From a checkpoint of a small multi-label audio tagger.
Model: 1.8M parameters, log mel input, arch convnext, norm layernorm_no_bias, activation gelu, layers 8, width 160.
Training: adamw at rate 0.0019, 12700 steps, batches of 64.
Data: 26041 training examples, 31.2 epochs.
Rows from block 2 of a small multi-label audio tagger, named by matrix and row number. Rows with one number belong to one neuron. Each number is 128 + 24 x the weight over its row's rms, rounded and kept within 0 to 255. All counts start at 0. Numbers have three digits each. After the name is the row's rms in percent of the matrix's.
After each neuron's rows are labels from the 100 clips, of 14976, where the neuron reaches its highest value: "top examples" is what is common among them. Only what is clearly more common there than usual is listed. The data: short read English sentences (LibriTTS-R). In brackets: how many of the 100.
# fc1: MLP up (model.blocks.2.mlp.fc1.weight, 640x160), inputs 0-159
# fc2: MLP down (model.blocks.2.mlp.fc2.weight, 160x640, transposed), outputs 0-159

fc1.173 100:103117163128174206163133092091095154172088131164119069133123150155072108128134149134163105118146122130159147153126113118096116111135167104128123127116147091131170130132148111119177139139118107122110134105134105128079127167135130126137102120118153141086117089122125153145121113137169177091130086155127169107124120115103170125175131151164141140114113131106101156133098109139112122095134122141139124135124154133151132134113129113137088164169137147106119141128104099117096129168129111
fc2.173 101:167099128127101131104161143158142128118111096093149130146090120111097145147118105100106100158163138156113156081159122146106155177106132150142170155117112155105131103141127155138144152151154110097116148110131117136108121144089100127151117086111113121120112127136160140137123162169173145089179153106117123105103106119157148168136142140111141117149068158083180102118136137095148137141120156101106136118153150150133114115115121167188124096072128103134135136126166122153106128115148136
top examples: the word "he" (97)

fc1.257 100:068105149100110128118135104137127123151136094131104103116171147121069125156133114113188100158134149133148112124104099118154100112155129184145072122150150117119132114059140134103135150158138126152085078173083144129143187097095084154130159127109113149153152097133127156122097144145170133088121127104129081143117109101159130145117155129104160137157131136119123139138116114109150124160108106095120152141140119097149123143109121141141137146147113128142130131158139140165122095109148136
fc2.257 103:149135144123145108148118138123120161122127141096164105129131148132091125121110160126104127136124168152117171151174144110145104119112093125097081164112134143089127130096097147139151137151110115121190119136127097124121143054126125117154154165105146128084097104164089109118110145152133124130161104149126085147091111134150146152134098123142175153123146163116141114156082046115118153123108096117155125151117118139166139128149126088107126105151113154155107132129075155148130120123104140
top examples: the word "but" (36)

fc1.8 105:105121138116087130146114076082106155146100106159155141134098109104114120132127138081124114095125125134172123127157122119120111156123136088135081143131134143121103185155149133144158164108075160172193174133103166142160107128120095156151125150159136137140112146103139152143137140119144155136175120120133110127150146123154119068111179103167132122080157099127122129121126107146142117134129102110130116155079136089151155109121079145128123121128124137121108152111149098124094121145130158
fc2.8 092:155133151147114114142146109138153122103105104128107142090142169128110183143112138127136111080136143113166123112115130137122096101132167124126135101094118125110150160120137150083132133129107156133134098098165147073138131188138083164151120095117113142150121145156128158114091081083077119150087109132115159140146148115120108107131078127155140110129141142164146096099142107149144168140142157085099127117102095099122146135156134102136121121100157097118119162167166137164168151150119125
top examples: the word "of" (37); the word "course" (31)

fc1.56 093:153142120125153143108154123109106151145193101144098147116113141134080162116129058162100130173166135119127151114146086131133141117126138090115139122083150102122142143119112109133131133117143113141122103184080150100124163121161130155156164114135161144138104111090172138125073089090159120134145119158098101116115129135112142123111151159164151161133110119114105123148139120127108109113146119072139114152095126097107142146104124102099099169122119083085150149156137140110137131111155129
fc2.56 103:160104146138131163123156076138168164111119145147180143103138138132127161105110138131119154143167091114160124136072145113165131135117106128121147140151103095136102165115129139107130098125186112154149156106143119094169139131124120143096156130129115148164105076118076118131131187098132139140109142129135102106101151137163106093114163104129137103088128129085130127115111118141135137135124151125154137164138152123154105118124141123169134179137085091170130094121112133149153161129079102
top examples: the word "something" (26)

fc1.283 102:107165146079122126115087131079091116146111129110149128127131206147141174128156099117143084129093139138137149164084142117124110145149130149075089104152118116151124142116135111166134124138092112112116160120129105174088146121152147143116138132122127120112138082064131175132143114143155130187104130099137116140127130132134144092115133134110108113156148140128152083116116132144142073130120124146100121091146112118126126158135131185126127131147128122146067162153116141143108111157117159
fc2.283 100:120157111133100132137132148126144107136190133159113120159109163133162104106179100140182136138112140134097116100087141167165100153135121146139104101130151119106118110148160097089081125169148121165142133137187127106124125124138150099109131147098135166108101114141150081150171148116143144136106105137133132146103114165134123126106125138138109151137110168127122149122133146189145116108116133133082171144164128137114123140130163160161118152170161149150108102127185134162111162101117134
top examples: the word "it" (71); the word "is" (50)

fc1.556 088:111117143101177180105152134135154144129138137152087128143085128136155124162157125101097075169106127136125127093140082182109142096128137103118101143148112137134089141125157128079144145178140156160118153132134144128095152147146106141137118106147127115113176119112154102160136144117115125146130119112102140169090096099151129121148130097133104160203151107108098114110111148178120126107115146138102116141138123132130139159135083103113134129112082128128114138168117142189139103129120159
fc2.556 091:141132112137130090114151119105155100100146135149112105131112126142167181155148151102094094169130150117152115102115125158127097146153135146104143125160164135121141136112139172109097142128126135079159094095194128125105122156102117137121164115126095132111135128128116146141128140140145145152061087125164124194139165149142128114106120142115103096166138144134139126163132158100144152125180160119136121160091181149134132169103114146152131118110150121134096129089169143108101139129168119
top examples: the word "it" (34)

fc1.115 107:127138172103102087119147126131108091153158120152131110153130160109109124150084111114140128129139179129145124140133121117127114139107081165126161111109130142126161125144122096166192110098129102149147144124111164104127128138141103132156175115103134116112147163130159091152119150139131152158156072133147142081084092083125137130123121119142103157116091130113136070089111118150110133109125154123093101134103130113145119150104105150164116162135080177109143132131157129173152083114149143
fc2.115 112:087133083142100135170089132140107139147138135133099111141101164161114131118096119152114166134177130143121104134175138133131124125130141175117137140110133088146100130123109142154133084156132127170064117094124141148126121053137133161152097126146100136129101126128129103180165124125094114117125146158089169133157138114095146107166124132137135125169104120131117096133126114087121175128137118104079105135121135100132102136180173126142112096157145117131145120153104097120140087112105126
top examples: the word "of" (94); the word "the" (66)

fc1.256 100:123165144108117132130142138126129125095132119142150112146145155165096132089141136090166136151120117177129162167121136143112126128109139145089133145118146124105123135125117139163155102122116093127150157087135123062136113091128071131139157114145145123134141168131135117135071138115136129158177143121133063092151161093150126089102146109117151136087117136108088135100092103125089100131166153115136123161132123121116135147110140181108074151112115127133155136125157097111164152169145087
fc2.256 108:112118192108110128123111131140135149139120120154158103076144143069100098070133125118086122129156140140133144125156152138102100104118090138132101110176139162102136121117090160086127085121114122148123141119126151134141130158169154120135128117144117119174129169132185119130142134133129161106098064128088152122135149112160114161138144146139119143113111151093138147117103145107144134159125150116186147126094076171105131122119171144148121151116135111117171137124124149145099153112087122
top examples: the word "it" (35); the word "were" (31); the word "was" (28)

fc1.117 100:139122182106148130143147109106140143176104128145107089118124189123130109138117111076130144125161166127174085108122137144080082093136137129072103136130146136124116149116130181077112134119130112157144129127110155132087138188138099118132128118099065142123152126110116132168118155130115159111164147163155125117111106140131134083116140143110129122121110127133121125133136130163122141111112118154113109099087167132127111144128161105153101146112133122139094177092125156169133122175138092
fc2.117 094:141131094139150085145092104159152148133131081149127088145171159120155136106113107160121127144101116175157104157131125138095137143111108111165118131103110102099110090134113118114117112164099100134103136120135167169151134104090129132141105119095107147128159096182132103151101111080103122166137102132109122101118149104114126143108129079123141193117137138126167155122118123150130178092120125144151128139155150098177112122102159113143121113128128169134119109158152124136192128127156158
top examples: the word "his" (61)

fc1.196 099:096135172098119100137147105122161098186123089127130135085087112138110120146110164093163154084120120104138154141154112151112138147121160145129107159115156109136107156124133148139125158129105111106129115166100136142121125145150111180108129139092145139108132150139116110176127141153107143132126152127159142140114132094144157112161137145117123107133083087105093105133125090178112104148127073125137085114087110115187080126145138168088093134104132138174123162121148112114133103141152146
fc2.196 094:109123115134143095109142128125127176086113118111089143162155120128179129128144102120115139128119099112132123129083112124088144149112133109119123155110114104137100115115168182184152177096124151130146119135140116182092122162115139160147166145115122147116109138140081142144120102138138118098134130110147120122132135159088119097127156147121154088124113126124121127121165081129124102094119089146069123147147154130117140141136143088097106192105124108152071103150150115133151144186126160
top examples: the word "why" (27)

fc1.332 095:140122160140149149129134123148119109152121134107122105053167132104137134168154146126133113138135138105143129145107153173094093104115169114117143160139098113156155162124160105111076120131120105112122133123115122092076096135115144141112094139108109151098134151123152066102144132119157174169123107106142152110097155095132107110147130175127173129200124113114112127116133130130136127142093164126163129102135104124127128177142093157111106123112095152155090122110162129180138153128137129
fc2.332 086:164149143153175102116144165112104138143111107174159128092119135167134120108122116133138145159117113098114118149107093114092159127189132100129128142138148147121165160141150124202133140155141128141134136154103094112056138111134144114119133128144117124108078129110120121117152138150114140148125138135139098104124160116086128089151073122143165148123157114152086118148116126187114101159143114137146123180137160123167151163119133113108096106168072121155114140121147142128114140112134132
top examples: the word "a" (30); the word "is" (29); the word "was" (28)

fc1.18 108:107109137112143129149125148100121113152080139147094104121124170128120133145140117124117131118136177155167142136130094107117101094111138118097103154132150104170171163119110083114128181133128135134136115100102150154154157113103088172105147131144082107123141150101153136114143129133100161087109098143130107116137126159112153121156129143149142081142081148111152111157084105151162079157152119078147123123124177130188154149137133119090118102163139106112131127119110109119116101159154098
fc2.18 097:163115132158107118115163070070099144157120168105132144104061122125119123132133136163167134123139107129103126132115171109106151116110166104122180120121150120141115107149137109134109072146158148138112150110158114138224140120105116118126094111143148137159131173116140114108092114078135114127122148104132122088107117151112122114109140140167117168145098115120155135117116129096142139159104111115125064094127168101122125145141116110136136129099123158103141150119113111147117094136156123
top examples: the word "he" (52)

fc1.217 103:091119182132156125116158101148154119126089085155146086098114131134103124160146122087148101135155122132086142166145166117117145118121142133130127156127150135119112137141122109126183153105127099123144137110102125102094143167124107152064186068136104088091118115114126159149099141125161138084122135113160149104141086100129186088160118181137152152159117125118125151091138096139123141149155130160109134129106129130173118118146118123116120110146116156158087129126136135104140125134121116
fc2.217 096:135146111067132169126114134119143134107126111130167113132096125119111143132167080092090128136101144156095114133145125128113158117080120129133144128094118150095104102138130139163079126135141129141152149129122120130083115080137092121118129124131121109077118100129167155125176144105108108134089135160145086132134113122136121112140102066122101127133110178105103145116066125106084145126084127100107164145133134110127127160145145177110134112130157136143170143128186098120128089119164118
top examples: the word "he" (27)

fc1.80 093:114126171176096102153128103156123168131119115115122146086111131118127152152129135119123131148118130156149174187091151178106134098141172144120109111121115093130091128149097125152111116122106118133111137115085147091121153124137138122123149084148138086145126132104170187115109140177141156134158138114103148109118117103150152116146125106081138141148145095077123133141139131165109127144112135125106114142130099152104108172112124139117075113158134134163145179154197139149126127112098118
fc2.80 098:108125130159125175116167114111181150141114155140131139144154121118143159114117109108128154141102095150144137106143111123093138126126094126140129149093097167150104149132134123136113142129100124155129091185140107143091151166088118152105141107123118127159132081108147117111085111169165087096151129126107120103094139121098121152157123152101128155118147083130155159166117126137121121145176082110140120145146158098122199117126157123128142087095150150131162124125113182127121116158100170
top examples: the word "more" (60)

fc1.329 108:135118148113165173168145105117122126111095125153118074121130148112062114158130134123169142145112139149148148145113151146083125075119127138093082167142129122160164133121169118150185116172137146128111092124102146118082145122102093153122148103148086113090159084097130135120121152114122138101145066110137156121114154133118153117170129139131157133191137123133137121119092136137140119154132119081136103154161152137168148103110140149116117117157111108107098132126118120161130118137120120
fc2.329 103:161149141154092072090126145124096090118083127121107151138105126041120114119090160124104135120116128110119132109134160134114124138108148085125130150157144115180108089138104130126123143137124135111155099114123128109116140110136128130116130125086131119138097108125139158139127160146102067117108127108070142129109137195157125107120122112100133172143136111142193126098070109130133105134099108123092112088123101099115154135078138165128114109108109136140154143108109139161152132156136125
top examples: the word "he" (32)

fc1.178 089:156137147104122133115168096101130103193125135119082134147129131081100149167133075106128084105131159138144122131152087118088158141106107123163114130100107131154125144153165111133155160126145094139119186129087121080140078156138111124088105156109113144118142130132128109142147160156099144129160102112128133148132129111134112141088181110149158155119093119109117155093120130170123135114128141077116120150115110136114170186122114116148106111151085152142140129112144147130123147152155134
fc2.178 091:089175146094115156157157162136152106119123129127170109114093121164091135173146122132103109144156177160122118093121121140115106149137155165126112141110142115108165133103180116130130106136131100102104110109138149182151153131091097160177141122164117130144159148128094124134121130157107116148127122180155090119138137166096156137138089135115154129143089105119136158199134120099158113118146113112087120107146107092127156160172133127118134117100133127149088143150094134144120109120142135
top examples: the word "of" (51)

fc1.340 104:117151146156129134111114133110149125171114139151139132116136213094123100151070125130121092088133143166163148144100116126120086102129143110079125115145110143161171101126155146120138106105090153139137100136101125094103095090122155124118101115097113092102145075093134112128147150159105140164160120165157092122123106142145132127153132105147143142129112088137146111127154124126133090107072139093134096105155131129171121131154111155127138144125129149162080130136124144176111156129142139
fc2.340 102:151150114142082105164095150113167126087169125146124154146125133121174163105168157103132168159099102130138103152093081167162134112142149112132114177130113149108156139123069108115130131132113146142150135102141143101136136174141158074098133078125102106138117177143144144117111134099139141120119132115129142130150172152107129121091124159139144100125138098153152078100101130185117103152116096134119122139144120153118137155132123162115092142141113174122106101141109118156119115143147161
top examples: the word "mr" (51)

fc1.330 095:116152136084160137107178105084135149126109085164136130147184185147114133131098120131104084113165137166156152142152098138137099110107129134104117127130147127121120154088081102088110151128099155164165150129128135137113131137115103158108189108106136106098152183102141127090120142123145156109145106148129132114128122091109160114087115163130124131113112143099095124107159117097116111132145145098162105128138150111150097120128136119123088141133149126143113139167106086127148083150153166
fc2.330 091:114152102129127129153147144104124132089147159156098152161146126197141104141164133185167099164091136113086177100123151108134164127089118159110110146116128130174147165092125088105073120121159117109102149133110142080142116133093156092125098139133146123151136102140107113129142127084091156141098122154154147107139152160128131149076110145102126143108135122124134177171117135135133108109117144119143128117155132133132107093127121099139116139114152171104122112157102132143129124132152182
top examples: the word "mr" (29)

fc1.586 108:129146159105125107163150102126100104130129106129097091117134180116125166131091138116148146118125181125173118090152080123118119151094082191122146110119121119122149138145134085158164157132136114137152125119122138112104150136132128114142133119098123135115131171092118096148114172138134159144146113174157161086071114100151161103143158141170113150115083112119100105119112127145116138104130121122094112135107103126139115173123122124147114158135103163117127151132144111159154072144166172
fc2.586 122:088139123115101153148127145165123168145118145146044103165136163153131112103116129163107188114128142144149138100180150120116103117159151171102133141141103109126065128135123155127154113161144135166100088118098142134135131122137149167142128141106115133165126125121125107158147122139133140103127126166111138117148101099097152110142134122127133101180116113105147116115125103087131164131147090084071138114135155091137127118135185091114100098139151110095118141138122103110137111104141102
top examples: the word "of" (83)

fc1.22 103:116152163147105111116137138108157131168143130160139119164109164153146133121127094139094120116164161123147110136163116118090082117173114103122141137199139105114122158121134161079090125133134078149132118104107118148103138133161153174095114135072143087101137107158124138140122140135132151106176108114157123149166063102122114145111121156120133099132125135107096093123138123130116108108081131143085097134099097146158126121113129122112090195117139136153121150102130121119102132138147135
fc2.22 097:151120122171128167110132148121092098164084174111107137139128180151117166146117130134114115131127099185169075169150111118110113122090083173143159151129126085082115121139131119107091078113131086131144133139134130157122130144119151138135154092117125110142122094161167133111120091120123127122140142117112142112126164111144097087112164079098090147130098132130115147137132100150161142111106152163173121105152144131122124148118140117135116095151159143119119080120088144146146156150134153
top examples: the word "it" (51)

fc1.52 094:147140123122132146142098119119073111167135112117152124150151119171086149131107133113136103149092133132104135118127134126085106076120157107113112154083119109155099179150119109132129145128099194141142139125141118131116128179122106140150137114144136134146148128147109138151085097137201130178159132153140155140127135107181094105093136143083082120108124141110126082141160128140129119118085096143122097147128144094134137167130099165113137167119117104130142119142130086140133148162162158
fc2.52 097:141134109109148142073102110121127123109128137145119145145105148131124078124110126071112089144139125099153175139150146142104094110125158163109152107157122124168154135106082159099106143081128138109145155193153155163138144115146126135129155130144132117113146149138166175083114124145095106151160116122112166136088139169119126109119095133121106150152136141120130103167125119118156111125122174160153099116104140078134145125124117101147144105125081123187140168120147133132114093113089148
top examples: the word "he" (58)

fc1.87 097:093140115125136118129128114096093126107121121162082122126122155113142119151144175135160087120154142164132199160093127124122100087119133122113121184113135157117146149136172111186086182113138148165161118145098153148121120127108110138116134168120117108087150120121139132098089097102103191094139126131083118146123100146108175137113116146143145150114122138111130110097091129119142095154144108085114166141127167093127144121137107168137106118156130108145103148130126107122117141131146156
fc2.87 100:175133150133111107140166169042098080100100107119106139110111144109105088123142106160114138116094121115171162107141138136118112146111130148114147125134143154102116157153144123150125113135126117128168125133178135139139097128096142142128175152149123096107116169122138130127123171185124157117162133095187200136106108117092153146119153140143134170140132140121145177120134125084119109153165140112126157117111143147134125152093145126151100133135106121163129126151136154139120123088122146
top examples: the word "he" (86)

fc1.364 109:141117122106123142110130135105131170134104111112148091167172164126113151164139115102144148106123125142169116180057121147121109138115162126084122150092157115130134160113148115147138094115079143175189115093083131121132144168119105131123157122094136118126115092087112092162129138132107135120159107139123151146120116152108156108118156133114111107096080102120151135141106146109096106126137155108155161104158133159127166135118143130111085123112138123166148158128130077125122152129180114
fc2.364 104:158123134104160126158148109115113135173123143120125156149153139120156107088103141113127133120131136150108153124102099128109139122120135124107176126135097149139141116142091175146106127087121167161133124107174129086111155146127136156101126133116155149094093188114154158091212139114130151143108097140128152127130172109111178112135171088145094145108122130149123112169164131134103142101116135112126115134128099122118090169092114074118118129094120146132134146120166134121118127066128097
top examples: the word "must" (45)

fc1.408 087:108170124107125131147121156094133085129108139122091116133096134148129125134106152143146105127104118137137140162103121117089119142128190099100159125104138089144120152100148096142100147121135110143117110128138152097058097134128128117122162144095097139141113118126198116105117182139152111172110128133106158122129148145182118137122157148143138135127111122092096063175135117113133151127149115151182120095118134116148118115105138123128145123117102147083128177132186159131099162101112113
fc2.408 100:083141107111118152120113120095132105168171144144107138126145160115130129120098120140155152169118171084194122130074104145149133136105141139114159130100160117085126118121172080128151129097156098158115126134105124149102172135117122138140167104123118134099126146130121129085134096127140162148115173148127091109136105161131132106140092147187149133167129153156129143149129117117134111108116110129139113116160079119115101127135198132173156116136116098145115124104076148141139125142146165
top examples: the word "in" (28)

fc1.239 097:111119145100126135160111118109146103136108140127140101125107125133109135198143141102086117096115139120127108101142062148084159088102109149118105141111134116125138122156130118128168162154139108149137190157103110126129124159133134104134103116129152131153142155087133113122098160124132156138178116120142122158142093136136144130104113118126114152147152122112098125159114069132121141128129178127138082166119133119135109142090100161123136107110081165155136153133182143181115071138161164
fc2.239 101:122166171155116138163140135142148113123132144133100109101161115113144109161085147114077177145142135141137069102154135100121130133156122168116087134140135143153155125159155127134146116144078134152138116104101124146143105138104127130140146112131133121178104123133126086126126150160107112134078119158167123116129164172160125107149142114189116131135147116108134184158110107086148133094142123101129127163152130124151144137124093155104135138130140087108088089146062129102119147171115120
top examples: the word "a" (37); the word "little" (34)

fc1.429 098:123122141121093130155152144118119113159160104142147110121120126151117125136120119147187128178127168138119143141113088118128116114095112138135153101115107155141119137132166081124121142158118175139170141105082126113057110133131135139163141138136153125119140116105158119136131184104146112117128055118117121113126110062122130124151167139113108112142098131091133126143067141176143129101140123089125139120084141163122133142090129162119119126171087166126101120162136128128158122100141176
fc2.429 094:128159165130120132161145133133102115098138099126124172146101132139112154111093123110137127098126134127112140131126164134130125147161136139152127151111149129166151164182176136121144117145110120161103119112150104129100120097172100163117107128091127076173143163128102114154130151140174102096125169161136144141111120134120142126176133133104118075146121118187093127121104096107144140098098155088119145096153132100124147164139130138055112105134141104091171118161118149135103143098116151
top examples: the word "a" (30)

fc1.405 101:121147148150157116127117148113113123130103125100107108130102221140102161103132098123173113119127169129098203152151099121096108136121170094097107115105137087152139168112126156161086135167124132128169135090126145103144125163102109094145148138097152132160060124121126150122099138144121128112158077103145077116138128097147173132129157092165131119116124113102126127123142133119098106136135147119145106116136122136147123116138138148138100110112150111122123160109145150166156143117147111
fc2.405 096:119128100112085151090179125109147106136126191086122103146122125135152171101140134123108136163115107097139120155104125151128136115120139143117095142120094166151127152094102072105136072085141107129099144108134110122142147158112167114137172115120140154137110138141078161137141132151109121126100172111134137121158127138126094119171160112116143153101132137196129128151164101149104102126128136136177108104109165128137129123137146122126099119120085152103125104116097167080099108124098138
top examples: the word "of" (28)

fc1.181 104:105131136114138124146111137115173099132100143089111110135126148134129132134096136101130104112116130111144148150093099161099137116122145119113134116155124064171170111101151104122121108150131124129181125118107099099087116159125107139148111157088080143150072180086200125130110128143169143181131115148125103121131124095136156123146145113119086138144108125102109113192150134138096138127149153156162097105117137145168113164135141154127126099118100122159134158112166150132102150133110112
fc2.181 108:131112140134131149125079085106154149140157135094133114139162106134125108137125151121096134180108151134142135184124146175101150109135170162145093121073135066120131143102179118136155103128144141146114149141084105133113145096118123099132165122140127148100115173133120142097126118128086141156098136127115111142145132158130107117142132120179136151159130154173133116134199130115141128150085115112102110133148142132132082132149179141134097109155116140129098153138101151082097120109157119
top examples: the word "in" (80); the word "the" (71)

fc1.211 099:138119113132129148105141094136148124170125135107147114143170132149086137102130084121155090148157155153109090141118134170063127102185134127096116116113112082149109115153104107097130131173128132160110099113147125143125176168132116102119133105133128168104141125127115121145084140157178141143139110157154121150128107134129122110117129130100125107134160115123087102158172140100113148143080132143156077142114139170144180136101113148102096150124111113133154110164122108135149152107138185
fc2.211 093:139140129112098149082138134109169095126140130103106126144083112110124107123106132099139112129168151124142138079144147154120119131095086151107149140108123145124145128137094120089107145142113156130165185081135145124159170088134094102163129126164100133090112124115153148141179155148102092130149131108136126093088133135128133160096125139159125100172137136118123112142095145108152118164148147176150125197084146120117127111130133112139113107092101118148143122149145147158105083123133183
top examples: the word "he" (73)

fc1.41 106:070136147143131091150106091174124141124110128147112132116108124144145139095106143062116151152097157147141149155135098095132093095141143150144149130119174087158136094091132143124145128126112140165141142124098119121112135113151090164110111099104164160113168124138158112172110137136124146146151122125138084108134171134161113129181131140091178116124143081124134111108110106113103128084134130104111095106119136158125116189110127155098121130140115147143141181097137120177151135130106131
fc2.41 112:131124177141139172137128138102112121101070164132096135148165067117147122114153144111105121092098127129139141133132106143125129094144136140114116098116120137160151100097117130145129111117141159114115130139154144156135144118141124111100100141103089143144181126110138129128136096113143094153117141130097167096139128112125170158135119101098108160086101140160152121120140159111113147131105112171092132082134103186066138113137136107126146113112150097089124145158067185104088107123149117
top examples: the word "more" (49)

fc1.500 093:152130144156163141152131147099169123101182131143101137137095144150097127126117125117162100135097147115126172117159119132066127092168104130091134114089119145131122124160156118120117154142128172128113141107097114158087172119157160172096124101129154124150142164084126121126116130158140144141140065132100177146102132108113115134087122156096115143156124146118094086124110114170138125134103127082107132121135108138147155138142109128098087153139067159123136129129162132135136159147120161
fc2.500 100:168142117123121139135112157162143109151148138143142105122099127110155146125108145127127125127156147074197082135106120140135093114159114115122154150161118111163169143113147142115112124117115143129149120116133158074144137098173145108147156129145133104106154150089146105108096147140124101128123159103198092172132142154131145119132169110142106092157135106099121089132147077140160129112156152138119092153114135099163150133109100112126187112179150120117134103162152130138137150122126175
top examples: the word "a" (29)

fc1.219 104:127101139110106133100114163115146134130127143147109097095104146130121178132072155107133119144097147131118127131103127129106088143107126147084134135095113078124144130084151117135067135123130119140131125135119131154084198158135112133111144178071131147093118126142148140123158124158128131147149148146133111119165128099095162116148117158129100124136117102124132081134149142160059144122101142162096100126123114141166127181092146129128135128101099153125092164116167146160115147154145096
fc2.219 124:063115146134105150119108116138139103185123126137119064096173123103150119074150138157150115126119164144135124160104126180136176147112149141138130150108148120109120106133133073157167137090127100082119143137126126137101141116150141112132117146152089165135166144146137128100188064129104138128126154142143119095164144096145159150115096142153162160122122156169140145148136128129135117119094111166148130112108126123112107166117142136142111120126127119110086133132135136151140106105165168
top examples: the word "in" (42); the word "and" (35)

fc1.75 096:123115123134143142102087111150092111134120113122081121074147120145084128171111099149162147156128124157132153175154079135141085105161143148118104154119152130115152110097141136110124180132091131101099120129080140108142107086130140165131169121095094142155166087136134110107161146124146128123172115106136068151129137101130140135138155126124109139145131133085116169176127114122114136197091129118132129077124164112135158127098135136130107141161095152140144140151124140110149120135145123
fc2.75 106:128126072128120116126121113163173158094108158109129166141155129162117119160118086129138093148154162119173151170146149138115129118140142129086105126135133107125136124112121177168151118128134168126139153194111117147113122094100117138140104166161121119146111098102110109119124094139135139125111119152155105144086121153154125167137132158114132114141160166113117106136131092149097144114152099126145110198125176136114137106163123095105155103147116137159095075127099131137135112147176160
top examples: the word "but" (43)

fc1.600 097:122123172100130094129144139137111140147129095128106124167123139135090160136107096126095092093159164129130114135147120100086157134107109098168120122143164120123159128159125130123145133155117065126129164115138133102118122184141119108098146105111083138139108119131122060157126117143159135164156127143162153150089118146133133094134125100148169133138110108122121082090153143149094127164140133110125082140113091165135139158108098089132123166137122162095116128117178125184116102156125141
fc2.600 102:127101076078116193152127133139115122087136130122120116131141130112099111102120084165082144147143104127110103123178100138125110101139187139113137143107147154119106098103106155139133100108140110148099146151115090146141141096105139158156110135117093144121123173152129140183149151103084115129090118133094142118114131126128137111111114137132135168173091133130132120125093141136114145097153100145099095123142156071163124159168123174136122121115146101112133147135070158104133129102124111
top examples: the word "of" (58)

fc1.23 109:151122097129132162118147095084122191187097126104127093061147141155109108158143131120138174083151134132146114171083119127122095115110151121109133120105176123166133159096110125162146136145094153149117129159126124126122126113130113153097163129098133143112126113057126154158123128140145140120103112188153108109095145132178136095117102114118093110109131107091098130137145100131108122113126122129145144098113149144144171116101145145122109128115148157128147140152140092123169127135165141
fc2.23 106:102121123105112162148104074172110075104150128077095138119112098125120116110117116072113098130131115121137157115115165117104102106152098187096093105121141117128139125124127172134101155100109094124126157144115115151136125111127124115117185095118139117124138166109116165119167141127159158096144063129133141163093114150112165116149154100128114174096135089120136098150148139088135101131124130104115098116083098119100129102098116132125166109104114146137120134108146174108146143123126116
top examples: the word "must" (82)

fc1.224 102:108104115135143113141143165166130129136161102107129121079137174156126103107088117125148057098163161148142144116128096148075137101149156119115142099124117155138113136083122144139125124198154080134123082143127146124140090153132140139146135147121123179122123165109128086156148129139152141105107149156123132122141158123158134080106186111124125101131130115129140131099087133089106145129144155134152116081119140097150122147097082123133136126166107114159101108131127103126169129156141143
fc2.224 111:158124125082157151157105107127096160137138118152131142095120099125139127124082134095097112084115115133156131171139100170115132124121095125124137162138105120111175146097093112093140165093105137139140119134170128124154099112147163116126118158185144117089109115123168138122123174122097148136167079161131130098089136118148094101123142149127133100101116137126104138113111151157147079114156104153173101091156147142139131127130114129172141127144122121174128154108143105141096101106171090
top examples: the word "mr" (39)

fc1.606 101:129124143096111133142165149099120152141116107112162104123141145104103116145127115126155152102095145122124156151100125161138104125134126169082121200148124109157129139127153121126160096134148124143148089109087114157120149125117136108159149084148153130090106089138108084116118142102122162148152136152154152154152131122165143088118161161145126156101109120123101147101133153136101124146128134097100119108103088130166148103107103160145067131123136094111107135131154048127170153121089133
fc2.606 094:131109151118130141143144099166094089128141108126103126106128131171109149089109171139134121161114070174110102125143122095140143122153134148123131150191154116022132143125143151128099103157143163155139147096119119119138181155189090107130127131107117146142106093137107144125157126116124117163118136153132128121136115135114135155121145106130121128127134096121061112183122098120103108131140145124169126145117140145132110160104096114147100120155108113109129150111131133110121116095090102
top examples: the word "his" (25)

fc1.391 095:068130141126119104102155128136091146147113105161109122100133133095090147132136121129165085136109171128087131166150117122099114141113080098131137125133136134096127125116127100132150111118122147199158157139121102098135199157120136149083136144121154141121144183101132116119122203119117147132145112147145133131089041115151117137119141143104114160158130110139128110092119121149123127139121137102106086146114125133137116123109109129175141130108099152104143141123154140173154157114140113
fc2.391 090:103158118112121161135094117132130088158130168104109134143137182123123139127094144105153116151183126104167151134164150084161151145154120137142085128121130110174132116116136149107139127122117116153099110114179116130106140136138130128163174130137070162154125130141116133158121131122120145092131140081129141142123158142145127094171125164204121123108117102135147151115179119081122166079153118085159153147102104104116142109126137134100111115109128131140130106126109143143103079108162108
top examples: the word "of" (58); the word "a" (31)